From a checkpoint of a small contrastive audio-text model.
Model: 6.57M parameters, log mel input, encoder arch crnn, encoder norm batchnorm, encoder activation relu, encoder depths [1, 1, 1, 1], encoder widths [96, 96, 96, 96], encoder rnn lstm, text encoder layers 6, text encoder norm layernorm.
Data: trained on read English sentences (LibriTTS-R), 15625 training examples.
Rows from block 7 of the audio encoder, named by matrix and row number. Each number is 128 + 32 x the weight over its row's rms, rounded and kept within 0 to 255. All counts start at 0. Numbers have three digits each. After the name is the row's rms in percent of the matrix's.
# weight_hh_l0: LSTM recurrent weights (gates i, f, g, o stacked) (encoder.rnn.3.rnn.weight_hh_l0, 1024x256), inputs 192-255
weight_hh_l0.261 086:091130127148174102138117113090140122183150153163157116108128097119075174082144131149105096144102145107100127123135108164168163116159163118154087095114075118139193139141154117161140147157181177
weight_hh_l0.262 106:170152160115116134153138118134091129125103109174084114182103142075147127120142162101178157126071178189120152171163139113124185146136096151129093116173127093134156116076189161154148170138110111
weight_hh_l0.263 098:139182111136111114203083114169170171105114154144119088123114126063109089124134130154092130176123106153142091081119118170101181122155129141099160126184116136127187092133189162147136158153101156
weight_hh_l0.264 099:116133138103139131000130161162137136078087091157113134128113140097107117133102100127144091138143164060085099142129140125114115116140108120155138123125148170132102097162147136181152117099152095
weight_hh_l0.265 092:101077141113067126090128190135100085103098135120147175111161145122132097104073085137124123103130180154101019112084130089141121137145112142138130104104116130119127141133211163109111127136125126
weight_hh_l0.266 092:152148109166096104179093171143148139116086141172105106101134156087129110121171170148134127156078162142090096109119130139101180146136081160140118131131165152120168046150144130171154138115121109
weight_hh_l0.267 096:184120100130169123127130132161173123157080101107139142123147114134074158119080152163129128136128131130118188076139146163104092148163173106103180124150113077080222162137161107084090177143074123
weight_hh_l0.268 125:107094202125177141087168098131165121097182136154089135148150115093089066145120118044137106091169144093150114164114090152091157082128193098180114150100114106124119132155097129119064071142173132
weight_hh_l0.269 110:181173125147134149143130177196129127143122094181132129077137099091151154129172100120108169151128148041091112186086173129153131122129097102182077100185150147105152091098151181181163149198151121
weight_hh_l0.270 128:162118139143184176114115135132184114161066205160121090099171101134106127085103167127046124133132143111074150157122108115145096111155090122145135135115087168126189112149125162145142138164201134
weight_hh_l0.271 142:170202091151051131174095144115121135158125116130130103111175147100138139118180197143142176154086096144118076097114131149141164154139127199093137101189105117100179098153150102132148175123084144
weight_hh_l0.272 093:127114109101144189149101164112096128083155053111124166163166132145173133151113129172142109118117143140086145138132197114051109131124132109089177103131105102091067164100107089132122157076112029
weight_hh_l0.273 113:199136125089157169108130188130148146156061163126142077147164130138108136096115177132137116109056142107080167137132147170137136102183097123155114141158139130089165152113203140101110115141107153
weight_hh_l0.274 122:188156076103171190148087191120096157152068116136159135152151099160160138123103138156086151167154110133043163100143179105128095130123075117111129122120131109144111152070236105085126128142139172
weight_hh_l0.275 102:185203129038118118095143114110156129129115108146122101115123178089131131152193142135146126156104141094075036105138159172141109095144125158127098138149130128078144056127170100121104164118142178
weight_hh_l0.276 113:145062178125112130111146094121188093157087123152098101122139126091108071151094089115072094063112176099097112129132116158087138095109172085167127140081113141135116102100139162139119065166183083
weight_hh_l0.277 129:184128155127155188069179169157117077126067097150111067144127090091123121113119122110114142138067158137070133157139163143120131087190109119176080180124119132099176075139166174124092137179123108
weight_hh_l0.278 098:181165062147112096162104220099109160186106124138077116125159147141096095101181145125112182148085114114110092134153151134136169127109102127134113115132090142082189113116190127130156152153118168
weight_hh_l0.279 101:200128167083147126144153122174089091146083101163088059139099134131133085158133108116128153161100204144095163160079158140092164099152141135141116174133193169145138054136187196166167155172135110
weight_hh_l0.280 086:098141147122143155140164090153155114115166174126092115135116141125139093132146151077067114103139141095128102160112103177110120122170125164184109145155140166129121149124091157129131088159199156
weight_hh_l0.281 110:199144152098103147114151135180111137075079193129125113183158146101139123091146166092120128132078138126082102134160159194103091115184160140140111113163130199058126120130136117127135122164154080
weight_hh_l0.282 100:123082191153095086152119081155193133139152127083162171129176098142130091114089133133141120167133133089154093113124077137114158110091176106132087131108089068146152143144066141092098142100152117
weight_hh_l0.283 134:112097140173145172154157142144099122102126065190078123140140162100148120207074088102111083108167178139096096156096140103106133136157138104147112145090150121129049109093156137172105152135126074
weight_hh_l0.284 117:184195064084123127125140177138132147174060163139147097115133095168127173100139164157094159165077152129083125146125104116169116127190094169131133091111098168089119093171153107116177134123146144
weight_hh_l0.285 085:165149157124171168142163127134150136161046152120095080126105141078083104149094178137055092114113150159051116114151146105095133107205116181135106167146139107131120136120161158149132212182112114
weight_hh_l0.286 092:212152043120109176066080159149104157100066069145111131157099171144184125127101157158153134156039100097096100080139148100155138152111097160109172132173112103153118144086195105081177136084102093
weight_hh_l0.287 105:142133111134123165094118175155151147106076150090170131130141092177140142106139131133092128129099140147079141098145104153136081133119089174126121117099110118146216141176126099112184140129155159
weight_hh_l0.288 121:186168095123131085120164149089135098149115138170114142103131128099093096097088116119137088126087183196100157162152111127112137077115158083165098199117107100154200128193163160146102116134103160
weight_hh_l0.289 154:145175104133136129136086190106131168172114132096189151085167137197114183065143169136093154185130127150118135121150157120189094146115122144108192152178086158173129183151185122070132146133137174
weight_hh_l0.290 149:203179091096119120133102152129134196165092147105183120097175085150112163101198195167153150159078112104118128114110138149153099163134089181104176100177086166122168151118145095097146138096140179
weight_hh_l0.291 131:198119131140143166103140138112162112141095202110126102139161107114130107106162145126102146149080154174096157131180103228173113139167126118152124129127082116136199136154118111117144123105136151
weight_hh_l0.292 111:191105116090104128152111124106075131159081105167091074179132108139180104171155119166219120161102097125115114126110162134086151099164102112123146092127115115078107063145159090111160118122088129
weight_hh_l0.293 089:172127101131077175112100167100136168140119149168144128111101131110161153105182134201174150166112119167134098107088157158134163115125125139083170165171144125148159127144160119092147118089156166
weight_hh_l0.294 081:164163118187157151091132199202126076095082139173103090115129060101110150124172139099142112155114163118114186186113093073091113106150145129166086139145080109106115161122185128149084142132125146
weight_hh_l0.295 092:160156116159103120162080135086142116146108120147105112156113101127172095161116203151154147167108138158094118140157109117138175079141120086103137151162105129115149116111203130134064118178142153
weight_hh_l0.296 115:171134117095139116075165197195102121122078138179122098107117081133137154134144141088101170152102175094084091189111123109132122107165076163202129120166101156085114132139159168139125171154103170
weight_hh_l0.297 089:162116112147051122217108106137176189091106077215073145105189093080098158122151115167161122183108074084148081100135144150146118129111142139108159068158106144117113157152134154094144141166103161
weight_hh_l0.298 120:224126120120113150165120157127110125161097146156093113159105109134123133106197170149154122149066096123101120147076166157176136111160108123125095174195137145153141068118201117126126125128120157
weight_hh_l0.299 119:113127165158145181129163151137133106087065093162073130138116122101125088215076116092124106078093152146116149173138164131103170087116157084152117130108157099094087134088188143144092111164082072
weight_hh_l0.300 114:155145090149077128169107166135114131133110141130171107091177104107108140084140162125105159155089123181094136077095126136132197136141168161083163142148081147139199155200183125082138162111140191
weight_hh_l0.301 094:170099147093127177058134112143084138169079190172139073149080151099133132161173148127101176111061112120077099127108144194111138114176114151162119119173147132105133116125170125109168146170133127
weight_hh_l0.302 085:160101159122097116084104154124159081081057134147092100183132078075100088130128124112144174132100124146107134149161182161133153110162112169178130177101114122081154119127145157099114128152097177
weight_hh_l0.303 113:152159147135196128124167125181085157092101126174095065122079173094158156187140141149145153127094157110138150148101158145151132139164134088165113115173170199087129142075181143152144161142139088
weight_hh_l0.304 097:222149096133154199106118140159130084104131139119129110159141086141141158113150148095094141126110145125098216155116100185178111111163099123164120128119118142081162115121111112151141152137138127
weight_hh_l0.305 106:194119104131124146107129120125127113120102116137132093111086140124150120114145198146102131101060122185143191130156120167102101150124137161145113141126160059107170127128143150135129163104139146
weight_hh_l0.306 108:126137082149116148140087138154170154145121127155152137133119118128135143063146166153094173213105118121087097084113124137090122119177089194119147135193085150149174078180157137117157121159121179
weight_hh_l0.307 089:141127102150069214089101123148147143145080070148094143184089146139154099145117149151157070137081116121050087098112175114146128113158064142146132126151110163126057156089171139153140097109164083
weight_hh_l0.308 084:203188104166089125146160142121128137157143131120106155099117184152086102119196161140159147135096156161101096150070145117140166148137173143122168104159088127078215076137179135133104137108121114
weight_hh_l0.309 082:160157081132134156154098143160195145118070130128145141156145066138145131076117138073113119181131104075109203130119139095090136132093161122105117153077121107151170148088154134095090104094187178
weight_hh_l0.310 087:196162134136128114086101186157115145161101155164113104153092169093172076128124142155171155123078172149166099159162173111089111134125156111163099133159100129068169149139228131094106130139093158
weight_hh_l0.311 096:140119115096154204062145098193125122096100149073175118190161145154079129081111134109095084111114115112064124097109134176123069139189115131106142117096103164138133118160123129103137120088157131
weight_hh_l0.312 105:194163118079133179112114124136132134107053169130138093170166134118162142114186183146144127104091114103099148129195137163102129104136080144132139164195117143171137169101188115135159130124136108
weight_hh_l0.313 096:170179119110118153106155128161125153132115156099116129164161094131171133077131176143124159181103150119084133086121102168158108120136143182087200145129108175198203168119158129069166136130113179
weight_hh_l0.314 111:219142120139106146186133121098136175096085134122114141148108156087154147163095162146148117149074108126092141103126157132128121125121145143082159167175150106127094109128211120129102127095109070
weight_hh_l0.315 149:127082165116124154090151099164187106135140177123094085152122052089107110119124147111107084116138158123135163174152076184115159098142109115183109137053149150133157102154091154156099072174146145
weight_hh_l0.316 113:163140179074133118117169134093150102064130122170046078136153208107180141214085081101191117099089168143131147131168178183073144116130143124178072109109178119091099081107185131173134139179140066
weight_hh_l0.317 120:128103130180082090149121150109115092115105086150117133104080126071096089168088147103146125123113147151168145127118152116106195104099122077099103122125135076110079103146168148153086157169105114
weight_hh_l0.318 092:108101112146070127139149129164138144117121160144116151158164106088089122162097172125150140136107136137137071183075138114123124105191150096186094100100168144140144086133114123147139112095136086
weight_hh_l0.319 112:188199106114081134151092197062187140159084125158123101103151133099125133113190197111119112171122129162098083126155107101174134143147098149096117140140085130123218143126207125089128134137115158
weight_hh_l0.320 112:187168070112101168122087157164120139172103125140161082092126107156140117116147137117112137138143144094073104154110140130129075150180081162107163124157121183153124163124193141129158175138117174
weight_hh_l0.321 125:180148116118130143121142148144150184175118159115126092122169091145085112052176189138095105168105143106128120139145091168156150114136113169136153132172048116153184088151160116086095138108149159
weight_hh_l0.322 134:126107163172166129105119110160132105163097109136138090094128098135114084093141118107074107125123190088127091199085111093092113102154099090207066116117121168122175104170134211160116119196134168
weight_hh_l0.323 129:156150082122105143123102150124115169136083125127160109108172116168117139121138164176086134186097127123104122118105156126131076175188069173111166102137107156119184155131153098077136141134130187
weight_hh_l0.324 092:162160107127082057134128112112139170144112137090129111152094172097122107128196190099157155155108131157139063121145168135075143114133133142069115141170131149073173093159159120130096168116105134
weight_hh_l0.325 108:180174138077088130122155138122124115131084165150086077168114136090158083132139147110131138140035178153082094196177146166096146108188119146205088129185123161054149058125151158131136139130160139
weight_hh_l0.326 138:196134088074154176108129172134137148166083129132136111120174090164112137065153200122108113141085163115085130153098113133123097147194091131172104128160101179119173103138135148090127151144163186
weight_hh_l0.327 087:210122124130148138122137160115104123099076128180136085089091120071090108191139129102054139134193163062096085170105107146103122111103116109137064164104136157164132073110106139172131098146135090
weight_hh_l0.328 101:139147148111118189128162169116115108151033161166122110084104124083124126155111115091121142085115157109079106175152131134079122098145121082172119151108115153127151161139183150155118176181127146
weight_hh_l0.329 090:143140135159152124127164169132106115188096075160112117063118130109155110128181067129140149120164137094083128189107153076181117070154097132175100177169175156118091097095159199163080119137146118
weight_hh_l0.330 108:160124148134151155074141151195130091121064100154095093134101120097110067163161122117100123112078186128100151165142164103107144088142111120174111126110135131108135099134164158123101103206167112
weight_hh_l0.331 087:155086094140193192109131235097083149106087148108127091174115107138091122092129166146109113082134158118084150162131118149157076121137111108192124143111153109158149147107152154164139071137173161
weight_hh_l0.332 116:157170086118100120149132158071108163107121062157126154128088167089131103116125184164161125106102132188126126134131136126151174097096126120088145188183093103147131171156184110087106147111111167
weight_hh_l0.333 137:193196135069096137110123153101137123188058149160128135114188117147138139104151176122160133149072132163105118142111133115122122104212099138132105151144097142115201099170150124153110120123127150
weight_hh_l0.334 106:184116125135150172099174153147129139119078119148112056095151136103149085131165144124126115103063210085083117178166141125107132103180100123193138124137128186083125091092171173171136158211142100
weight_hh_l0.335 111:141142160130112146084159114112169140173121200116125064181140082090141111110156147068118151147096141132144095175155099199159144083170142154175136137139111151120176093147147147143114120114152144
weight_hh_l0.336 113:186121108111130149084105145142146129143107198111165096129127072130070093084130158111088100151150126111094164097160056155123128133108096130143144150066072174161200122158134141112143122131131149
weight_hh_l0.337 086:182093146108150149118149153131055077160025109122106078150097127126184121154117155155146136156115147114080153117161174139130130119137090101164092108161136103101138121134148106140101160174085117
weight_hh_l0.338 145:176118150085140144094106171161111137121072126101147122147137126155133170101154191115074076143106128096066077134101146126112053140185071172152152130163119182123132174142160100089130092107181131
weight_hh_l0.339 085:181096105135126134106153118172116145112068123165093147137085136136092138106139119050085107091071168118127136176112155117140158130136095086163103180125145145154167118091121149113128097183155160
weight_hh_l0.340 167:178185061118093104182060149082123173152097161132155117110128146149115171097186152181139159166095086141098116070113149109153159154131110147077183127169086153114146153140170082100156152084118168
weight_hh_l0.341 114:162110079175078082163101108139138189146145153139154100077128125166095138112151151135136199168097110121150054115160120155149143151101151177096194167156114104110141125145160086104157224149084127
weight_hh_l0.342 108:190135092120066165111092171079121121162058142168132111123103110087129117116186185162133120120057130146072156138116149169092135117148103130120148090137093161124109144107227096095135085093134165
weight_hh_l0.343 103:138134147157117163106120131136140112184091117163118100110099152111142120137066085088088133160122167109093175183107135127128156113144116100183069164098176156120131126114170135132127134214156148
weight_hh_l0.344 085:169138096114086103144119117107119075132117074140155123106135151095097092134162152136139135133138128131103170127080126146122180102130158144104148157124120108066199132184163124090148123166085119
weight_hh_l0.345 106:140117157117092100120134105109129077131135128158084105171164114052110111165107136123162136072097148118155090155114111128116159058113172082144084150127182124149118145151126120168105088134162147
weight_hh_l0.346 107:222172115087153166104096189143118169106107153110128123121129135173129142083189199143120148146056150154085144119133157110135142170163111177097179167140124146194165090155167124080174140157117143
weight_hh_l0.347 090:181103105146129185123138184110123091131097129166132084168097112089119091138099130128106130077141145167102185149106108147122145096150097094136090177020159135133199132120119148128123102158108101
weight_hh_l0.348 124:170140140042110197113124157093090151161066120114137111187131122142158123127152141158209126150072096133121106130100143142122091174212094122135133120120138118080118128131139121083136138120141116
weight_hh_l0.349 115:120124123150120110161141155134118077146109146140085078109101156122100116117124126102112138157136174183087175168166136125127137120154156114187085138114125118128132110139135176142105160185114109
weight_hh_l0.350 103:170121141156082095150159177151094140175047103162125145076104148074142066126180145122108111118104164149135067164142147089138146121145166133150119127158155158169135120171161199163122180197069098
weight_hh_l0.351 141:173134144122195153102152165152131084175066129141090097098150129125126090104074135079121114142108167160096165142179099176135145104191146090186096142137137082102185123161158174150079140174142150
weight_hh_l0.352 114:139126122130116148060173127119108076080058077177087105182121142095149084206147125124118140096114169110115152138101119121099112127156136093148064129117202123072099082138190160182144163135129081