{
  "hop_length": 160,
  "vocab_size": 8027,
  "encoder_depths": [1, 1, 1, 1],
  "text_encoder_causal": true,
  "text_encoder_width": 192,
  "text_encoder_bias": "none",
  "text_encoder_qk_norm": false,
  "text_encoder_positions": "sincos",
  "beta2": 0.95,
  "max_grad_norm": 0.5,
  "epochs": 19.7,
  "lr_schedule": "cosine",
  "final_lr_fraction": 0.05,
  "weight_decay": 0.3
}
Rows from block 5 of the audio encoder, named by matrix and row number. Each number is 128 + 32 x the weight over its row's rms, rounded and kept within 0 to 255. All counts start at 0. Numbers have three digits each. After the name is the row's rms in percent of the matrix's.
# weight_hh_l0: LSTM recurrent weights (gates i, f, g, o stacked) (encoder.rnn.1.rnn.weight_hh_l0, 1024x256), inputs 86-171
weight_hh_l0.230 147:189097159141136119187114149114141154131166164074091206095112121130132133146114143182151146127111101130047121068156126080137136127146149144141121134131119125136114137139132112081133145137138113148067169082089129121079132109079166120140112132123140111145142138
weight_hh_l0.231 101:180138180128101122187077121154132100121154112129111219122094157094148147143139147173120128125120134147084102124147117148185151092108167187127086134150112125132080132102147111087146186112101142154103187075101105188120097131180163084110108129153148144133186126
weight_hh_l0.232 096:127160098136099164126150140187106105185141088148132136038091090068163119161175165112072072152159159161165118139158146122121128134097151086109133137148085085111164112067146118175137096128123174077129126175130084167163132095159070167113126136108146113126088117
weight_hh_l0.233 108:146145091104116169136125119119083120075181098183128123128169112144120174090147141139090099103145154136175120147117112074157135050148145107073131080113150121125123135080135138107142097114158139095173168186145094100144128159140102110119177117089097150138072079
weight_hh_l0.234 091:126135215180146112117128130118152145147090155068133099102160089153068068163163077069154172136130083154142118197115190153116130161092135144122168149142134145151107101113099121152125049104114059133117064131074161109115143139094118117125107161189112142147170105
weight_hh_l0.235 074:083152134141155113111091112101117151122123105098111170164174150088124081151195178132128137136181137111099113159123163119160151150070164205059116131121127116092142110157123105118167133123074100130143151088137179119129116157218032109111132163143150057190090104
weight_hh_l0.236 098:134090175159111098178134108144124116182158179065052133103044176136164119176125139213109136144113142105142106093114116137097084072154165161129149151116133190111126101068199092140115115155172142147152130112156116130119154087098212105166204193124103171179127166
weight_hh_l0.237 083:119132107101091187101114211119096131116181188156119138148160152071162113157147102136160100103159111135155159107172088081132138099135106117102126175107184129104114158127124146129117130143170132138134143105131162132188170111091081173103175131090050162178125136
weight_hh_l0.238 091:191090081121133134121157156150101115196114131130144125138138129140091135134099079125144119179174165123131069127128067160123143101094130093116114157140107147063184136069117111144165089155177143131147164140143111149186169141121089172084174222095087151186132115
weight_hh_l0.239 101:141130156124178118128072121137088073160173119076114132096134141180147147103148170137143186131084089093124110121105105069141151090127165176086119102101166121111100126078149068130151128104114140150120158116104058168080156135164142093169121140181112184098171072
weight_hh_l0.240 102:154188144116099118122088092176069082106153105142118100132108138140178092128153160147130112174081120078163089177141103098119111090132124156078125125079116130047140122048159144191150107082090095150189078141154090079100172120166128159101128156150139171208117082
weight_hh_l0.241 121:139117122146144148111119079129118106101140092109149132066176088162141176143180181124139138187145105140151096158124113089158178138116108124121132105098151150094112094097095097159127138080074116093167103142123133149104166156164104171099116121151131144147130075
weight_hh_l0.242 108:160129162142137106170044095160099070130173106099120169097105160157114140096192162128110129094109081103125141119101108100133134149155151187077132113139145138144072065090141117116132151083157187163099139125102071177142165128175133075113161132186142115141171094
weight_hh_l0.243 102:145180117103127155097101133140067085096101090156131089164186097150140169108157184130120113203101148074150082170160080091121147129065094144086129126080135100090114103116145149182135101041160075089183151116175142080115173189131084108113136149129125177147114070
weight_hh_l0.244 108:174091165099152156167097139124121115121176106079109138128141164158158121139181200182127102103066096133141122095097203129171129092168094189114121058186156132118078079133149102121123162099122135136117188068120104126104134125146134109129183127137102130214147154
weight_hh_l0.245 102:158125095144081122124172109136126113181130106160153157155064132069153110145175112159109086148127180163102062125178143121139148107093162096105106153176098120103159099158122129131104163091181115086090157149125105127188093087183083144152137131116139120118101083
weight_hh_l0.246 086:165107103147141160200069138112113128130185098115072177123123124152174173145099156150153136111151113088111125122153125098180157095111198136132124152084172074111066121089133125105124154127119134127140163124132143167103115156094158126184089144097160119075179096
weight_hh_l0.247 108:195101130109111178124077085133107068132165140090074182052130142160152168114187147187111128086128125109151124101093159085104151132130149164086114114131123136172097083072148096082127145121147147157164170145109085154106131092167126106144126173121101125155132138
weight_hh_l0.248 098:120161073134090163129110118121118116101134114144161109115161118109167175148131174128180069125103160078132102163104111106145228139099111100109047155121130116099132117188118155128082151111112092100176121138166093091131138185139101132211095105140112153065076133
weight_hh_l0.249 085:074128138147155155103122103103135115171062112126156147097178092136139141121163129115106151134131099163176123142104154133101110190164055173098149110106144124122140078092110088128136098117104131144136095203149088159139187138112056132091199176119094096164121150
weight_hh_l0.250 114:175129161124118202114091099150079106150139098104144153132126171194151143137152188168092111103097173079185142096116190077125152086139116162127131099168116107149081076142129132131135121102130148160150156106143084096129127113172142078098162127117127160163106130
weight_hh_l0.251 089:177131105117155113098088138094065074173113127117177127146136147120136143144167121132120164148148137081170081182170127105146108125045139126087142133119139063086100085098098144168149126064125069139149144149143165097120173109168035115115183167141151125190117084
weight_hh_l0.252 105:211152126091125122188144083152072096093131127122121155094123149127169158152150175167095097178150160094112096150107112081115177134147130162080099148156118109107141122090124126120102159114139141158128193121144061104101112122140136083097132105149093118207131101
weight_hh_l0.253 107:139182114129126155134120087165084091092148098137177161086103151173156152086155214156138113206131123078162072169160128117174170128100163140073141106078105126080101099114081147184130110054077138151176091143142087159099153147172095126135143110144158174133111081
weight_hh_l0.254 120:171128154183194162130022100106079089112174138103141153106145133157132119077187138114156171143116091112117109129095151051164141143094131185119176086118185106176077094121124114130130127083106112146138119119109064157096149151141110142168122123140124134136151079
weight_hh_l0.255 092:101105130145179115043091064144097078141114083081153124068128081145105120207201148157078161164127114113173116164098155119150135129181122131156180104137142113100130095129122133174097071138149146117158144118125111173103184170150081127039195154124117170162092076
weight_hh_l0.256 143:129109160172138088158132131164146127174119168067084180086118146133096143139095100178071155102168099150080146091111108161139100150182112164168103119177135154107097138118154061114113159145112153163075148041083136138142132116085159112141104146119133104112195183
weight_hh_l0.257 108:083089192146119105158133126136110145171145179114093136141144120131080141151134092127122126098139107201084131083106177119179079187181177154175120109240109099166094136167148122100126143159107167144123163103087137126148101128148168107159129130102117115112137138
weight_hh_l0.258 084:146153101120134121063096119178125103113098143125116071146143069123107130086156169082075154119095106101168146143145162113154085125096123104127144108124145131062142080063166138167143103116179157148164073178117145168147213084140075114147123121141180181053100143
weight_hh_l0.259 093:113112172142133102155110097193141166090147114123084079103094119141127106135139109161113152117090104138124145117179191125141088172173168143164114121167133144160118171138117100104159164148084169146101147136123158205126140146173140164206037098166170115106130168
weight_hh_l0.260 074:116130113111175142145064119127154135137100099144108152087088129151109160130102075122107169098115120081157167070178147099131113104187141182153133099162125154179110148108138138151138110133136163137142151117089095188149144139193131131145072092114152139098158139
weight_hh_l0.261 080:158119108092128143122127126128092103149116111140062122100122135103115131205098102152072119154112184132127103063137111177143100067219141115101149151125112121100143156094138097127081135108133234153095169129111138164172138071109140131188159170122130159117167169
weight_hh_l0.262 134:092077130162131137156125159154188210135145157104102153104107117140134166138072135118132130084181101147068189114076100163129095128139136141195122191123141136152087204118126073106095120178109136141075120118100184154117088119113143106161127121100115080143191168
weight_hh_l0.263 086:188094144143145157145090142124086088139176143102107123141149095097154155157126098135105125134119134128126143145109111102137121125167121148116097117151185175140086078087132107155139106097154166156131170127077087146148124135153147112191088086168136117117165110
weight_hh_l0.264 111:200131151140129093146110133155137119122134138108117157148097215107094096114123101142092169108108112161122159122111108087134146148152160149136118104147139135131109132101099139123149177110138166152085164083093127155114104100106119092169086108122159132108172138
weight_hh_l0.265 102:215147115140189172153117141151115092111164150108109172086181152124107174129101157157138164083158101156089111112101062153140140129122124183147147138091180123137087140154118087103130115131164101129142125051104102143128112152136165121210113106149121111119176137
weight_hh_l0.266 109:153081137121117120130118149121095109173168160087109167078108141151201146145122142185071102111109110147154108064074147129132084120192130177163149102144167169157100139129173134099104180157149185153130188047067113127148127153125138123093171143095038102196164124
weight_hh_l0.267 109:130143134130099150102097122132082090134175070111118134130132117117152155115239125149119133056128148095196150106177165086119098086218156161105105113093155152155103038141122143104092109009129169124158145143119087152112112149134085101086122099119113150164134090
weight_hh_l0.268 089:116171120156120111066116126128166106152167127120083123132115098115043073148097049122130148156146122093180150173179124173123075085107123117109122177113156227033160184093108150139157167163113140133109160121105162168120091113094150149059117113148100111185127165
weight_hh_l0.269 108:139118139150173132181129122141136094112102112163117160118103154101120107175102069126128167111103097111154168109148154163090091133188167174132096144128105149161167153076125094102144148124139164177133147073026147167137088111137152062113084152156141137073130128
weight_hh_l0.270 099:195151173149162110119103104113149085113123059144116113143107128101102125155107132103136167126099097121148146132127122120146122132115145198139124133132105118139109150177168118116125167120131153201166153156059141162146108126148055132185065098175155172048122116
weight_hh_l0.271 126:148086099129137106144141145151137155159121130141084121138122140100097100180084078172084125126209156169094090081164107195135085125157115138142111197193108151094133184065160132121123146149118162151117142134109171134134072103118165183111087145103113115130126143
weight_hh_l0.272 123:148109129104123147149105126167145124169191152143069162102107129143128156172064122173105102105157135129107162073148120186155085124205118154162111155138120222152088158075170124093135148173155176134094127071131161145125097098102197088159119164139117130117165181
weight_hh_l0.273 087:135155165124158154093127159133178177105141093090107149108112126150135175122103116130074169109191133136156164117098131173215116095196126139142118137080148140094128098111175125118077106116122147164118145128105116194112092135113125133088144102143163100132167146
weight_hh_l0.274 093:172120147132116075159113120120116093148161136040140165098147154175047136169151118179142194103095100138136156108149091120175133133145145166140113096156130088109091101099131097125134134152109118197116094069071128150104156157153162112085078133176163115127179162
weight_hh_l0.275 141:099140107075076111130175199134117134117098122176135085139095085102117103160137096112148137180124156128128087145151128142089126110120092069122117134154113175103161132143133173153141108143163113068139127156194163095172121086123140138094144104077115138154079135
weight_hh_l0.276 094:095057129158164166169124188108197158170136144162160150087138112137135155087135186109141139131149076172151167165074126144143125120130083145142163125077176117080044205124151091062107135177075096104073133131098170155156122127106128120119170119113073100131157115
weight_hh_l0.277 105:179145129137143117139168092154155119171145116112105127085089131149120147155047127131125122089166114150116151114153063183085122148140151127186112165135115182134114173082171090097131122199161099155093139097088146128132097140118168119218093137120107090132177174
weight_hh_l0.278 108:122156073165141171104129105115163116156156148091094135098143121127147203144079140163110130140211113101090133055138090200152113108163110133140135141065168148062124144100171079136079146155181186137098209038115170152169126142110119141154132163095144105062229148
weight_hh_l0.279 101:181117131129129110142102132131131109188157154112092142083136170128149136166096140163127177136165135143102131080122058163129154143144124156170128119148167131151054161104119096109130175158090128170060205024087151146127147152050169106154137114109094127114201182
weight_hh_l0.280 098:163161084101087118134160139166116146136183096120099173102104151094116138156112131172065131065136159106136104058107089166129084100154136139117094147129165165156090124049173103109170136142156196143068194123146109190166065120120158106179088114108152106146122183
weight_hh_l0.281 091:138164123129112113174156149189095124156162104112087111126120130134136093190105108178065143163130153140146069120136147158130082091213111105117114153119134218182135139052153151139126145103111203175097162095128174136119119146151168149181085103157167157089110147
weight_hh_l0.282 122:111132156160133147082131087134174139089130196122144077091153065140120135088093103136144167149165111178109112152120098200087078171114068072155152163112145144112135150101141070147149043121142116102117123173153190158135093122142117179183111102169141095143171138
weight_hh_l0.283 136:172107127105140090185108102134179105153148128152125146135104115116056118160103066148152160082164115128122157095128130116158101143147181163157100144133116136166108139092120117065181144157138150205138175070051067136144121132117130070175044102177157125091119156
weight_hh_l0.284 089:164205132168176157083104106117107135077094119112137108150195107116129152090167156094186153141137093115120136110124121160130106228061061115117160135144160128113096084149138123120118077060073066137124136179148096081090160182170096162158160099155115107137111091
weight_hh_l0.285 111:168075187120184078201090125115148140139146178096103135123126140113151113124151130135114186099095056191128152130096160140168107148149112186152120099136152099188088138181088142065123121113117114162147119093033094126092107137114138094162099181128097131082125109
weight_hh_l0.286 095:141141175179115169070112094092125140144116133089144147066125178137132182150110177189111121151140122156121123096096102186135152156174129151155169158144122138069103119139121031157105178149143158117073128088087165181109137156085086120147091138107131151163209121
weight_hh_l0.287 109:114172103173132158141141098077165147074131185108128119126133123092145171119135095065159167144134118152137167124173075192123119152135123117142158169109139107098138115185120063183098119134109084111087103102136193156139110141127152146192127101168127128095180149
weight_hh_l0.288 109:140090177146131091195105121157105091178118149109103169106117131095071099161121099192129136087132106165154142144088155164120124100148215158142108128216099167170127113123143133082210146115165160198143135129070106137148085139160160147195045169126156117030124105
weight_hh_l0.289 105:137114116150176182154095133099132094138120134100143160112154098159117143133147133124156160138119093147112157112111148169213089112158136162109161109090158114164076078129137104135106085136114136141120115109082123181088161205113167153149151148139152104107143100
weight_hh_l0.290 145:153111097185155184144088149100135139121135141101142169091131119116154178081099117163114148082174099145122187112100100138182106128170118175151153181084177128155066125130129083080103074153169141135123144079111129159124128143080132067191156148129129095124184131
weight_hh_l0.291 132:087077138166160102109125100095166161136110181058150146113131115142078139117099071101118165139154087199086142143139118190136096160124131133147142159138126135091141166162117092144139137158095148117077080090102187157129109102118136143152082108174153111130186159
weight_hh_l0.292 093:146110112161158131157131120143158110146168097145087165119130125164105133157119128152117175088126110147118167135154146141136063107184172180120121107104194157154107152119132091099115148161160188177104158059084092182115094161087123082164089148131146144102160122
weight_hh_l0.293 110:102117173183176129087119122142139144156094128076145103141137093077113101152116060106108165126124070166173147163166150173121084118131170135139172157153111172133162169131142133121120108153135108138131114135070149125134115112134116149160113134115136125101155140
weight_hh_l0.294 078:169139140145181128141116108180067100146122130125108180061084137169143146165124176151099125113106114133147113110116104074125085145178143181118151107091139174112102110115133081136187097127088197145132104108097078184111143095110180124101148177122133165197159131
weight_hh_l0.295 133:159102095152151168143115142138128131123187129084145151088185130128142156115118145150081137105134107153122167098136120120199114087169132161133153134130228126155084138141130134092132101128141177129108178079115136187121130136137117083125144136107102117060144154
weight_hh_l0.296 119:192136163138106105164114097147141155141141165104069145085117171127118142181076125208096148125138142122092096084140108152124109137188156141165110118141117187101131133109128068125131181171148147143065190056064165142122138132099175118142074168131103120145243171
weight_hh_l0.297 117:166127115137148197091097142141129115169159085105101134057122139142160182112129140129075155122147130119116139110073085174116095128168130168120154160082148153066116140120154066160081112164125177147091109095112189156119115120136154122103165141141125088156201124
weight_hh_l0.298 095:254132149155172161157084120151124105139169139145128165109116133126148133133114140145076186126113082166115120102131068167142111156170127151123149093125165139099044102122163083114140150154140144147094160100087148184133137149149115127181112116188184132089179137
weight_hh_l0.299 111:114185143120188106140120079128099107109162099117174084104121114123121123133146150088131185135148106149169120131132133119135131151104152097115103110107147164106110140169114107138134128107084105165188099144064127145133124138151059106195078089206180166084129113
weight_hh_l0.300 126:145096139156162128158139141123147172159142162104094181086139115130147174137107131150065142114138098178073173049093102119162107132190175165155131139070125146181136136129127077101093116166146165154076144054094160129149105159106183128130089132116126116090187179